Rows from block 3 of a small self-supervised image encoder, named by matrix and row number. Rows with one number within an expert belong to one neuron, the router's apart. Each number is 128 + 32 x the weight over its row's rms, rounded and kept within 0 to 255. All counts start at 0. Numbers have three digits each. After the name is the row's rms in percent of the matrix's.
Before each expert's rows are labels from the 100 images, of 14976, where the router gives the expert most weight on average: "top examples" is what is common among them. Only what is clearly more common there than usual is listed. The data: photos of arthropod specimens (BIOSCAN-5M). In brackets: how many of the 100, against the usual share in percent.
# router: router (model.blocks.3.mlp.router.weight, 32x192), inputs 96-191
# up: expert up (model.blocks.3.mlp.up, 32x192x192), inputs 96-191
# down: expert down (model.blocks.3.mlp.down, 32x192x192, transposed), outputs 96-191

# expert 5
top examples: order Coleoptera (42 vs 16.8)
router.5 098:102126125112144150083131136144226157049185166121109115144126182076156145148137164124163093144127097189119097168114136120132110138116050107107132112090074145081128120151130189076166152132092123132149136146122104133113124133119078118101116133160157112167134149070131096116099075095114092101
up.4 006:140147156110141080155132121096101127170089108136154112129102111122103117078070092091104113120078106122123125107138074144148067114138095117197131057111139126147115048124102114144153144121124092119120106089142099122114111094119155115137111129111089171077070109152104104112106104089129135110
down.4 052:221080136102121140078098153119172189161141147156099210118145151096140152110164138116062141162151123128147123107129097094091135104174150145130111063145152153139135117110067158105131095060074124084156152143119143085123145172138178057131131103143172132110088055128162127103117119120103123142
up.5 110:192191183076139094177134139121102099164088037142147111117095114098110134087059087113131104143098133131136163146145116158135093098148111116170102089150156109145076108103093028190147129082134097106150138069153129140130146118126121114088142134100114164105081124176044095134125126116136160129
down.5 137:148050121136109117125130103133136148112161125115146102123179133083159136000168171103110103120099116155113145130124154119099070110149075194138179086097158111153146127109076163112082131206125111113193123185131204176137149100118126123100150115126158137097121122062183165126158118158121087116
up.17 892:176141179069136103157139139111092109170077076142135118113083109122081102079072077139102091134090100126108156104109084150132066106119096128186121070108124105141102076111126090162177124109136087106115125080146092109128128097104135122128119118081085171099088111206078102128095077110129120106
down.17 715:175093137111112118096113102128153189206127117164092169151156165096129143074155177111052122135146120138149144111124118109118123121178147140117105041110151158127137131121065150115154109109076118071156162125110160111157147175132171089163160121130147119089108061113132143141102133149083130136
up.18 065:144153113083117111161155120100090093152097064134124100105090123140107120068075066120107075128116128107117133133126076145130109086107108109162093075110112124164070058109095072157142133077125053119125130063153096114100129097110129111116118109106085145111087115195084099134118118098126123072
down.18 097:136087143109150146108116091121137192113161118127077137131135172105170122014144175078058133105139122153142126092122088106089080136171115125093164027128152156150150106150097204094134138130109144122183137198142157099181158144142159093165148115165141109093067073102192138116093115172090153119
up.21 094:183155191096137106147164108074057158152105099139143106122074113106136173062086135096144106092107108131146180131136097161151081132147132122143102097118149121135111099128142086188166167129139074083113126097168103111128166087119130129112149105044070148088095116188101102119114125074128144108
down.21 129:122101139149168158136157126108166125093210134102132059049135157062143150096130139126097091119127094124122104128102144154107111104086072141134138057092133119090103112088081148091128138127101129161158097189126141091162146153139089183097122123189122121105114153082163177137138094116116156103
up.30 410:168170154071129073140146154053083115169067062132128067085081101133049136083078087120126086114115145136146124107124115136142100112172111117146111090135154118129081097096099050173154132106130099087143137107129107143094143097114155124116123103073120126091092151164101078138123120119166163083
down.30 330:212095119136117171132093138119106192123133255160129148107172136080085169075167153094125172115143131126153129148103083045135145185123096184088159136094115133141112089087127138101053108119096088130130119132145190125131090143063099130135149086159133134136124116075224131150115115159143105106
up.35 100:136160157073131078171121080110068106153039071134170069101132147101111133089109124102088079119086136105126126153131096138142074088136100125156107085115127087151111099145104043165120116091112038108168150099132108148154156105136129109097168099038084166137085116158062073094106099110101161082
down.35 134:149133126120141151120088104148170086070160141095116115103131163105143110100087166070139108114146121160118151161098137139153086116086107150117144103119044056160133131126093161087151156130104102142138108251153206099161140135065094143086176140119133063154149134127138190155131100116108106129

# expert 13
top examples: order Coleoptera (48 vs 16.8)
router.13 101:045123096109122157105158176076170110158117132110107080111100100179132087117135137149095130172118141135124117106183160136112158103092195099121129144124147126091160139137153128159116207160097098117161158149148126154080111142137139054088148117142124090099121139106150116121164121172175130178
up.0 096:084118119166115130111106107125154130042098136134122094116110087168155138119117122144162089072048133117128084077154110144118159143092122128071139196122114098171168146150197069112078123182098130156070123093158109071098137106149107162132106102103076100102184132120107131152155079123100096126
down.0 092:174130133130205076089150117122202127173154098149121148101093107119086094161110098098128166141161155144117116114084159122132065093111125123140104053145133166063109182123043149118141081115106186150117141094081153130150123089112177094121114103151073119142131143122157160104149137147170102218
up.1 091:154132124076137057145134121069161131144125119176131151133109170156160130121118085118096094179103081145121117142208061138124140100114130147173104169154091146156138104110172107154112145182117117112115081076129161103110124138160151158046075118066096123119135146144088137118127158053131117127
down.1 090:167082129148136110146142092073130143130120093158141164091125187128123108148116112082177182137143078149188166084111138164120114109175161154123075090173143183069075120146081133117110063117100095105107092089105188135123141087136142097106114099135115110081129119109165182089129168097127130092
up.2 087:130061085140110089125089084143109163082107145135045126124101101115110129127165149147113209139127111081149099098058155030113128043122140112126102105093082095087119114067111140118103135111122130118044129119126125117106101156071112150119143100159111107114101113098096109108110101126126084135
down.2 089:139092113128132170128087095160180126088159147151097108079119112128107125149125128116152125135172187144058136113175103129109102163081110161075179166087131174144143102098171088124147188110099146136129137128109150033114105151116135137152069141111092093088159215102117078120189072097133072160
up.3 083:129148087090182138075162149087134092147122077023222104133064132167141135161114046133145097121144142147102092170113117140107085113133159115149151170181156100139160117118173087140146121104136186127080144145085115090076178138153131113155113115120107144090167151146139129140177163136131060150
down.3 079:132105139128179075105154168130163096163134116167102134095098114125106140137125149110131150115117134134140095103092148127126148096100108082149077074142139155050095134097073170097178046134101185146081138136036174160068113090166164116138112129113071119136135115038144168117150110106149091132
up.4 098:127149175136124135110121095153132133175073128153089104100135098139095149137128138116188112154181143109153197124161159113125189222166138167124148158149157146129109140112134121118124092089153119184184125140097151180063184117133098149146170106133122125168129097092172090147104111159153197123
down.4 097:151101120115089118145102147184173128127179170151099152082139129142114136189151144155150124177181143125093091190123090074070155131142111135107109202124135115155117164081152123113105136063129153152154123100095154080132097181107089147129100129148121151159136170069140138161114097145197149091
up.5 109:213107158154135107130109088087126200208133151180159117141132102137165143100115169121128138078124122087135103133139076177157085139137127141150153127226150138186122108122133141201157161148161128097125103109158115067116119083116153122158116116129050145111134122177152129148160096124099086121
down.5 096:193131159140207048113144111099129108146151114097125127130045149107110102139128117099130148176120112158142060110105145107137052110082175092111074073162112105061078201124100113156139141120083167127062151114064149092124080122168161137127122162099087106131163129161140114127173115131161058170
up.6 109:203128096148139092122071096092106161187135114103214113137129138139154131120130118157100120087133155112112064169101061171146074089213128142143140097179164164137104080132120134175140170149125137080135154124143127136139177127139138114159124125157094122078118155239140131137225160116103112155
down.6 100:122146150092188047109149160128106071111112105087142100111071125105095147111082122141126100146096114115121110137122181147144097086082148046149059085152134057074088145082138129111137120146093148181101190132091099129069138131170104163070143175116115101143146112120071143153148163126163081150

# expert 30
top examples: order Hymenoptera (43 vs 20.5)
router.30 093:141136135162104088092102188096118205142120155151112113171106157071124138139082176168144109070104151131126127122092131146175117080123123142114100057190173198071137141111157086167131176156140101096110140087167139102125131126114152148102143118076132061126081137155146177075107140138144189109
up.32 013:165143118102094160093127120179134155154179103142120136139148098150126183123157117122108125164131100114106154169155102158157167128146113198156146116111133196156089088147087166157137113085104152120125072121138142142160169109110127143091136168162125191106072138140160134204190065070128079103
down.32 005:159151188073118132141145129080150126109107138096058205142113174125071144134135105139092156136109132127120105130088112163181117149099127146198132103161101138118076055127131109121106098091135156072118034131096099123134109105209090112136144075139129162174122113208090091089128157149131100134
up.44 016:112140161152164189095199143080177079121132135123171144152177135089190118093153065107081140104133063111098137155151117152152071134057116093148143125104099109163134105119107222106103130137104133124109088147081123126125104130160102099062117131150075198102137124126107138131126124102112061165
down.44 006:175128156162149120146161185130113166167178145147119090143138132153115116188116146175147124113130193123110107154159096139135189111075137166126166103139131151086180133151144131129176175104115120176130118139111055129152103073141093111120114162153178156125121083137191165192153113143141146213
up.70 046:133117120125166152124165117178119091151163109154138092128143132112141098106104064071134114193132128126153187196149074146100109145031038145162152170125071114188137112134101150126139126139114132164155103148119099106181088070136116083158113120101106140118106137101122089150128087138107074133
down.70 019:175094085136099064125085132159073131093105159118179106117140115150117136125087133071155105147132115105161092095145124129139129103113115099086106181128136101109119089150100178127139124153165107130098193134128119121085180103009117172105121138145092129145092106110116082103101097114123138140
up.96 039:162124136082150153119166110165160085141167092135098155132152140107136103091146101114084137165113069134178162127126055149123092136060105154171130143074089090146133090117127192123191148131120095129123093121126116109141071107126150116129119122106133174098090131144110125154107084128094056122
down.96 087:185089171106167131146159159102222138190194124195113113160091081174094113129137188193122141141120130147141171085138136139144143136205141137124130062156134151136072141082152117160159089130135120117122114133139161142135140197187211166155149136176188127132148148125144187137130139114113160128
up.135 111:119114132118167158147167103166116077117177133162156126131138137104169078089148111107128160185122101124191127146166094129091097130013128107155144177132061094166155116130122201114135131136165127175149102155149070110162100104133135110162120124128134139098117102115098117135128109125102118119
down.135 540:176097034116102105092096100157095113132178183101138103129132127099082125124087104122114130123089103134154111060116119129187101084121112165071078108082136078113102096111080147128155108088090103137103138136128131092107123115095143173113164151151107078092099080120171132141132068072117083141
up.189 017:113122160127166123181187133102150123167126159177164125101156168046175125105203103120119143127168043126151145164166114169131029136081136118157153096115113145151154123115137198113154153154161098150139100183133107155112094143152146089111135119157090208108119117136107108096076135167085073136
down.189 005:213115152123129113172117144122122119160231134168105098126155130159071122131133111195132099158078205131126137142127094094068170081121109156102182087153142150140155113120163126124172123110106086140097148137141102112141144073127153131166133131154197153157122136112164144178179073162076165172

# expert 2
top examples: order Coleoptera (40 vs 16.8)
router.2 103:162169100180095093169076090161108160125121181127159124126132147079065156122090184102151104093125143151127076118174170074140161139142136103097127178101118150146122087135109191086098088181131123125102123118111148137086152086138081142044131164162157148086119147135203115117171110110130105100
up.5 171:124226134106137120122147132100118096104152109168130123098112132105162088077157093114124122135092113144102130126119062139116081078096106109118118093133106097097172136161141114165164141089128125089122140156129022116148110100161153130106082153067109129153099133201088112120106108116092109106
down.5 208:116103110153156122110157120132148164190204070116086169179140130086148166093145105164129143122105129145113105124135164133147140099100133109146132162119164174141124160115137165117144096131083124090122112123122134094119163141188169125107151204147134147103141154101099168137173122130117112181
up.18 026:125129158089131125096169107095123089107110080177139135120099147069165122104129110145121098138072091134154167139142038145089103109075114109125117134144097129128169090139139125151143172107129103122132182107135103117137142115195124119113090120032061153149110130158088109110053117092122139092
down.18 034:136128145131147131132163135098124120159149147141119163210133114127110141065150099073134203122087150110098109140119180120145115154114111151125129089107087143079148134139081160127125089103118133124109074121111076161105132147158085097117149161204138145105091081118148132109169132180140145180
up.20 012:118165147130134175121129118120123105109129074177128121117132152157166107117180094168127098136134167133056118129092130086064124080119146114134136108131135101070199112119126116128185214117160128090116180132105075106176161146184112140129055144106112145144121120195085081105110142096104124142
down.20 006:169083140124133088135083061110116149184113205136147118137136106142139148045148145114158146070172142098179087119128124109108112144151084156092156094143099158174095107095075157108087098098111121130085119059155133110108119173118133101163142037156153158168140100031129140146139115144106104124
up.29 015:127156134088113135128140134123123090114148125168081144075108166052153092132160084139090113131135086136099139125122082141133057077083083124144071111084093099088133129164109142100142139065128120090108101157093102087152094069123156129079081156088087161126048125159081133098052081112107091098
down.29 007:111146099139183123144160108156114132118094157107206123137064137166151099116110106091154156138111123126137088117105139156134133228122109141092192090153116117183090102084138144117097094131163193159090115163176144104130108154106096129185174116127124136157230133122157134127133127152103090126
up.41 011:144152147116116142122170124124080069103092118162084104107130131120169108105143086106123099134037137114167148147188064130106114109057131120134139127093094082122186111128161117140126187146100109139125129136113081122131098081124139098090117127080079127113129126158096065073093089067091103131
down.41 016:164140092121137082118126154096066138139065194150114101118098088177194099106143118108126098106108183079092118154140144148126106102114074126107143164156122106112164139123139148129157161082135151150130072156104096140100155152156098114124081110113100183169182098164125108146111142155149130134
up.43 009:125100150114135147123148135115152128115151102171076126082082100046147121139143134116089083130078054171115184107144104200074128089111141098134099136111087103124142084153150119097132114157117153127128105155136108126131118097151214117098076135100063061144146125154089108144137089057092109142
down.43 005:139112169078145141149110057105102109136100153124108094128126157119085169085146075080129147124149152180146130110101114152092102157127159163149154107145156174129065130109122128125112079167131109149127141113135099135125113167162088148126179113139072156115118094093148110115088149141169062139
up.52 288:132186140064144118130166143084119053121114089147140134102115125097140119069139068114106109138096124141122133119133064151103082077075121095136097087104132119091136091148136109166137108088111098082144158106141065133121133122154152128111098146004110129116083135153097097092096121104099116135
down.52 143:143157142088105216101147113149121142100146210173092137047170165112156146202143097043158141142099157123179140110113065139100081124074118165091117105136116142082128077160127148144145177056160128147084110157084135107153149102123099114092073114152119141141106133195135119143174136109141134148