python train.py --arch="mlp_mixer" --crop_scale_min=0.2 --color_jitter=0.6 --inner_norm=false --projector_hidden_layers=2 --temperature=0.1 --decay_fraction=0.4
Rows from block 5 of a small self-supervised image encoder, named by matrix and row number. Rows with one number within an expert belong to one neuron, the router's apart. Each number is 128 + 32 x the weight over its row's rms, rounded and kept within 0 to 255. All counts start at 0. Numbers have three digits each.
Before each expert's rows are labels from the 100 images, of 14976, where the router gives the expert most weight on average: "top examples" is what is common among them. Only what is clearly more common there than usual is listed. The data: photos of arthropod specimens (BIOSCAN-5M). In brackets: how many of the 100, against the usual share in percent.
# router: router (model.blocks.5.mlp.router.weight, 32x192), inputs 0-95
# up: expert up (model.blocks.5.mlp.up, 32x192x192), inputs 0-95
# down: expert down (model.blocks.5.mlp.down, 32x192x192, transposed), outputs 0-95

# expert 3
top examples: order Coleoptera (46 vs 16.8)
router.3:151108144184115079199134187141213148124140129136177114113160149095135139125112140089140175125158148120180173099128108168177124092155076097112118173130094148122107121108107181134092108143136128144125151162123146122127142112091116185083153159092152159120116063138198129146113135115171088001
up.9:039134162095125169103069092136108107145109085149129118170135104107123127160137125129112101137099136149111133180083126127142098151094146141068099156112139113101138095172105126147152118078123091059142136021133127106144128167100124126117122064095075082104099174143130087146151136148123163125
down.9:081142113099142120100099128141140102135124086130180144123104134126117094110116079142118119137137180179123135142180115082133120113089129157138203168166117139124100077156084128081151153138172133089127153092150113149097072169099131156076105179049180119176194143156128110146073167159075130056
up.10:127118113131123255106079091078095095122132081150110186155139129104118110166125118146126094073155116165140114107091118133141106162121118091118103178105167055111184094113085111082117112129077140130189149111125123092130151130121127188134157142123087117120136126155088114155175107105097151125
down.10:148177122166107085109169089103175143146150096180131161095189095145127161163097119140125110131201145149165185137149141181114094141108107133168156139134089166125076155153104103159092125139108160128117119143117128134187132127114110130098183152099127083166165138141116201133138144137111105102
up.11:063154104110136158112082116135072126141106108121159142156125123140148121110163130115064106102072103073091107120091042109172162166115173185105102137084183092131138099118098137075157085131144137142193161147142123140120180170092120137090135155165084098055103143135088112115082113153156157125
down.11:192143128101159109112143103102125161091136097158132158084164140152132127178131150133130155152178126108124179088140103136147098152084135137147142146146083124104124198132071118113062110105097160146154150193176131136156130121056160157113145121108162055153171178180116172098136153122108156126

# expert 21
top examples: order Coleoptera (42 vs 16.8); order Lepidoptera (29 vs 7.3)
router.21:126151173158145108070133169126110105102101135166060121112179113128150134127165177097176165170108109090176037105145161132134150185175136096158126082059147119093130092146072152111151188192098149157120125115149149134177134132140150100178125121133128108115114148136093126153133155164098098181
up.8:142149126097153142114077081178099079151088101122124137180079088123154166154146107123138143179148168193126186153118110104200135154108146139123108191179186149150177118125128127138159106128173182119136115101109146118164102192130140157099139149098110144129125142137121138177136170158103162133
down.8:104160078079182097144136096150161119147094112117105148103098134125122114112134135147127171125108123141113199137170134112163159134171185083089098148136173086148131107093124108027138114113127108146099121140156154069100043128156180141130115143113129143145166091160151133113184157113155126186
up.9:131190142101164126119154106166128101156164149131125074166039059115106161121096115140159177129195136124087199177153165131124189099119152141128137155110131139126185155127156132157123134071145097107056104077121158126142133162170188099117141089134140137119165130045154140120082163164167105180
down.9:128119107115079133141122131164141062142119140126198110149102122146122229198095152089141175079186142088107168152176173130149102159112113117128096121193096107130149181120175127120077163092113083134071130095156125099163159117092107112130130151127143166129132148105120088107095143146150102169
up.10:143141112125150168097052133158073075159072101181118125179099097157153170082146073093119120169144145154116129130112059118172187159135140125110097174116211122122146097137107146109198124167138165122142078142070106167150162153068163176120125119118095134079135136116122138176178171152116122102
down.10:088137099087174098148129119121155096106112120129132191076103110101106075059173126146132128171144117125177123154135098183107136085216126084113083157070190151161183153137072135102096106133046132137146110181100168124133086145176143113113167112066110093113127108095157116157130109078171142165

# expert 0
top examples: order Coleoptera (45 vs 16.8)
router.0:100086137055111125139077097165103139188103153072130129138181117169114076157097082058145065129118099074113094142103149099085133103072074091097190168140174055116113185120085110196097124119143124126089137114070144108149125114158123159172145126116099136121123094176158150085115101098137131107
up.1:047155126180189159148135145152115125130141108211118145137124147175131107149180153136103210136107149190123148124148121131178109169138109156121104166154214130053134143119117113136125107133149171147195164120138140148135139136038155137126176173176060096071108131145099133164139131164102127115
down.1:139101118153173132093110079150126118102131121111111179172117145135140075129122115124046147101149123120154139130148117102156142132160124105092123185144157133059213123158133175130114135146114132160134161155162136138134084146097161141122146124112092099106125136250126100115130136139070188099
up.2:052081179140172175138096174143115121170158125127151152163165153156193144173148118117078148141149137133126104140157123084155115145148135125123077142193156169110122108156091145169122116152189147141143183129152101152164152157087161077146140199091109028100076080149137047128121125150133134130
down.2:110104129092154095126104105095144141106094105187138117085150107158110140093171102114164120169149178164126140094099113134131110156156130106167135092102149147174104105135082085057136157119132130128140117150122058164141102114153103122126152136164153187155158074103106164131112182088123112152
up.5:141116098171138161139115138148146116095086113195087155138140082148155159091155135174099168094088132232112141136125138120177148122145145108114084126109202139117144136158129188098186140126115120134205136123130146136130158113050135116123137136146071054072100154127111039142167104107134152074
down.5:177084131122098111119137091098085049159114085095185103113136164136130195146122118144158195122140086145096152098133110082136090128082072155109105094089100067146104176077138084115103129145131110165115092060107144149131167071125134144178050101126182150179120145088154143144164178124138112102

# expert 8
top examples: order Coleoptera (50 vs 16.8)
router.8:078121143132122117174155097118160149112139193128142067096152127148119138121108178144117111119148129145157126130106211116109127077166113135127103154116130135137178183170144142117130141122125188126143106151109152111094140153152152126102128200155112140053131083171179115180122127129072155087
up.40:050105110098112139110119087123090120113092097083131082123083111075105096079129114108090117108108125101118151138091116109131121145118118114066099180099123123045148100088085126120139098150103135142129144122136104117137130152107094111086096105113088039078118128129138081129120178131135121112
down.40:149119136163144175076095132152110090218090094121146145069135091140146138136169094127102137118179137154106180185099105149131108159110156142151169120184097138147115065144077077096105149139178049099088187142129138137117081107137101129115145150131105152188146064133108156150150118194169159104
up.44:081127158109126145096052110093066090139132103112083147144144128081120115156173083128080090086137135111094111133098101110156090129109134103062065159104128118112119117104106138154127090110125097082101118095087155141137135116062108129137127111123081000113072159107122081095167091103175144120
down.44:121122157090136098112113109150241128105117079118117165157160138087174128137112132123102072130049192161151132096112101172178145138163093097131114146083147149087144131123141130129134146148156208148177106158122168148148085113132113137124142087102153136138096191162167133117146146125081143109
up.46:130114136072135122089078098118100060138121098094155129161099123103124118176109094123125131116142146124084082113109135106158127105096130040076095088123144106183179200161113159081118088125119110059104103126111130116160029123113092143092125057109121091142119121089149100118136146087127149145
down.46:031155155123128150119140146159132142109139114133118104201131124103128132144097154162120093177129199129116124114109136163133067137117140105136149145110144128091171122156191136128157143130143137121159111121184157138147180147098113113143101076171111102080119235155102124124111118164156153149

# expert 24
top examples: order Lepidoptera (32 vs 7.3)
router.24:173126168142086170158110121133209127068160097111102110128169160133142137101156134144162129166119146192217185108185063116121059157154116135122193140146110153153083125128107051149132171165144133145152137101151153118112150171113119124117176164201159109117179144132119120127135138172173150090
up.8:145070124078186048109106086137140142113189196077114125118153108113109179138143157172132134098145096165151171159149137115120070177119153169082113149137128109115105136120109082135103148069124122155148145136173141123117122130118127177141146108137164106149176133116187134101158165123148177140
down.8:116204166081115163147152152092079097145106098136143136167180128116098115135159167132166109136188170093153077143105098172152095115098139172123097158104169137168175152173127142152183153108127111135128182095134120137162172146095091174146149084119118121110087129092151121129071142133117101090
up.9:129182136099118090117112141146124080151098092150141158159126133131123119097123059136075102199105133152104129147139057046114185113125161164168124143148137110206145077150117091081142133154102118133128100153124125085172123139114090175095176137071096131075118192136109131149087158133107151183
down.9:103131137124143128127125118099094078153130085110060156130172075103173083078145100120165098120077076166158075138088083121103125125195134093179132128115136173076117118142111064162166128166064138099097128164066175123117190133104116130105120121139110151111067165094147078098134099107113087101
up.10:169096135113166031097135082165113098118122169127091072110096076150111178110185146168173122138203123173127166169132143100145093148151154118109142095166091125157160164104151125114118140054118110127124127101156147104088103162113139171144147102128189154158170127095163150115124177133111181126
down.10:132179179100144154139080139118077065145121142151079142233152105115127148134169143126130136110163156056137085141151086178153121109068113151111084176101189123112163151148168177156190153130153138118137134085153103134152183117109165120153142120109140129112108124092165124136107164157138133095

# expert 14
top examples: order Coleoptera (36 vs 16.8)
router.14:125124177150111116116172074075069173135181079138162162179108133119103126165128140162120164087157146087126110144126172168127085141118073132149126125161132094090104124151119168077088109082062104181102132168136136087097122089163102180139120131071164120140116164140168160145174150092098182118
up.8:117146139082102132150124102123141031147130114126164073078140128133104090128084114103124089079142110112135117138055100121122098065119086063140140084089123078197164099154074122131079130123093062063091071118089061062106124086131107124071150085131122139150111066090119125129149128101109122157
down.8:162121144157104193157125169154051104117122129119114167090154208138131139134144135118164123130167081145081068062142101092133192080147086165133192066120089111117187103138170165147100154089115112121141160175097104132076122090186135096132116145139127146130122086154146072136099082159100081156
up.9:139134123120132097105102119130098160151132095080156135156167119130142143122163154065132131127110148096098178145142109093144083130069235160136108107214126079177129083111131092128095091095128152155133127123109068084172113187122135151134122141128138135141093143165160120142063125109132119157
down.9:085118173146088181157130104098084089162090127083143087117127087140142189139105120140117111113164100144158096083091131135153086099154078122128110133161104171108110137134145128189143109123138129055077107126075176108138109124044083087139130092110133120156118114081134173127151137157097065150
up.10:140101120120101139125144075113127149103073110137067061060087104114078109080100077084146124134125163077102116129109122141084088103116079111134128130112102114116091091115142144160117112053085106116103102085120115117087090095113151090137101149052069127114104114126140093125097070119089078128
down.10:189175126104154146126122165138148144137091154154107136102162183167104114129160120179148163154138098118096140113122129138117132111117124097091138122178190107138119146109131168091119093136115138152108073171090144151107127088175136108167150115139119176136149070124205145120139155122187144174

# expert 20
top examples: order Coleoptera (66 vs 16.8)
router.20:146154129108126053119105128136119151121079093120140128142099138125122104118105076165150095119065141088019160149090120124186155147137132117093116180134147079123161130170130194087153103118132149099143124143109091141151122147120175148158156119177168158120141142127131137149131182126157122145
up.8:129129079146122080137089117085138132113041129028096116024123107124077101085118110134149134114069068142110176162111109130083111112111135128110135082110085109187084126096140161096103114144100122125103085102115148096063143089109123176141067114179120132119128138161077150118101116059194115072
down.8:092094164206089129112130128179113173098130140149148112124170143092151154153128170156147122183094138120153142124179087153157152104114154186128129117187116142128038106123093124114154124149145191209142184120156122127108153121062156155113094188109110136141099202164101148094171089126138109127
up.9:106108109101175148126106112129130104119090122177137139178074140166191108134142126072109143084137162148140130054140141066147144146132116088107118156106182167104156123131110159126128083098155164100188143138140147164157181153074126080152136128091111109020068086129096111147117150142118117098
down.9:148180101012103148103166129147207128151134130100154157108096150157113123128123099130130099118136108127086129089139135125131126122111153113095122157144151119110160122120175170068115120074050062135084147194133131099147134110219123156123116131175167189158205094154125204160131167152123153151
up.10:122122087083166133125121094122120107123096096203141158195075060131181102115137093086111106117089163107137071077106144079159143133173129079124127183104193175070139096124123149112204092125135153137156109137121130149187164177114121104122163126121106121095107087130117104131162150133070130141
down.10:137163119031091165117203126140123150109114098103170141111089151162115130148157113140110081126152116127105125120135151110123096143084139153130127132149137118103146054138170150071114143078066055139125164147152123103135171120237088146112105130153130197172153107183105203122121160142144152118

# expert 23
top examples: order Coleoptera (59 vs 16.8)
router.23:169073140140095099131150120163106138083186179159088110102148109132092130113150150133183139140125109115130120075146107187135181129157134148115189151082137104141060117100156104127145138170094120151106110148152126158084208123053162184168145193128121116153196152118135132132139149170095105131
up.89:082153150060145164127085128132100108188119125097132135152110134086142116145099103111096098104107200125110120144115164106171117151075120086064066152158151113160176137135102143109113061132171145085118085066093123102151066168105134104095118057097059089086100073118108088122174087095176134125
down.89:107086202127092148149127107205176126123106155086110105138052090107131136141083158073168150105102120124138124131135134113118105150124143092116137139199174110120091150124149114156145103107132144121066114119090137153088192145112182052112155087136081067098114090104106067157120134101088097140
up.92:099123123091160091146078087070119110141058088063154109143142135095098102148126086082077069073096171138075104133092152082164098170085141105075091135179133059121133121105143134113138073141128146103124105099081083073175062158111099159105087110144086125099110106142156125132138111095143139130
down.92:114070190126107169105167111163107178070142139110146121079084110124173146115142129105117115124061090135184125149105155146071161110159111096118142113181136124093140109124144122138115164125125122167139162162148127130104176140136082083089162116124120060082145086179107088156127157085112133125
up.100:083168167004105153154101120103094101151110095156136111125094086094120068125115104120095085139158161128140099140088172090172126137115095081100129137163134118140157127110138118094114106109124119082091067089118101067119092152123098118094140035090101105109127080099120123111116135099131128107
down.100:110115121123134100103078106168137120162115141103161156155136117140157147112114169122181172130146171203133179119191176143128124192079205149134152213173139089113078110115150079198150100126139109116109145146072157076125127149168130137126122201151093201127119134090131115125135089157096079128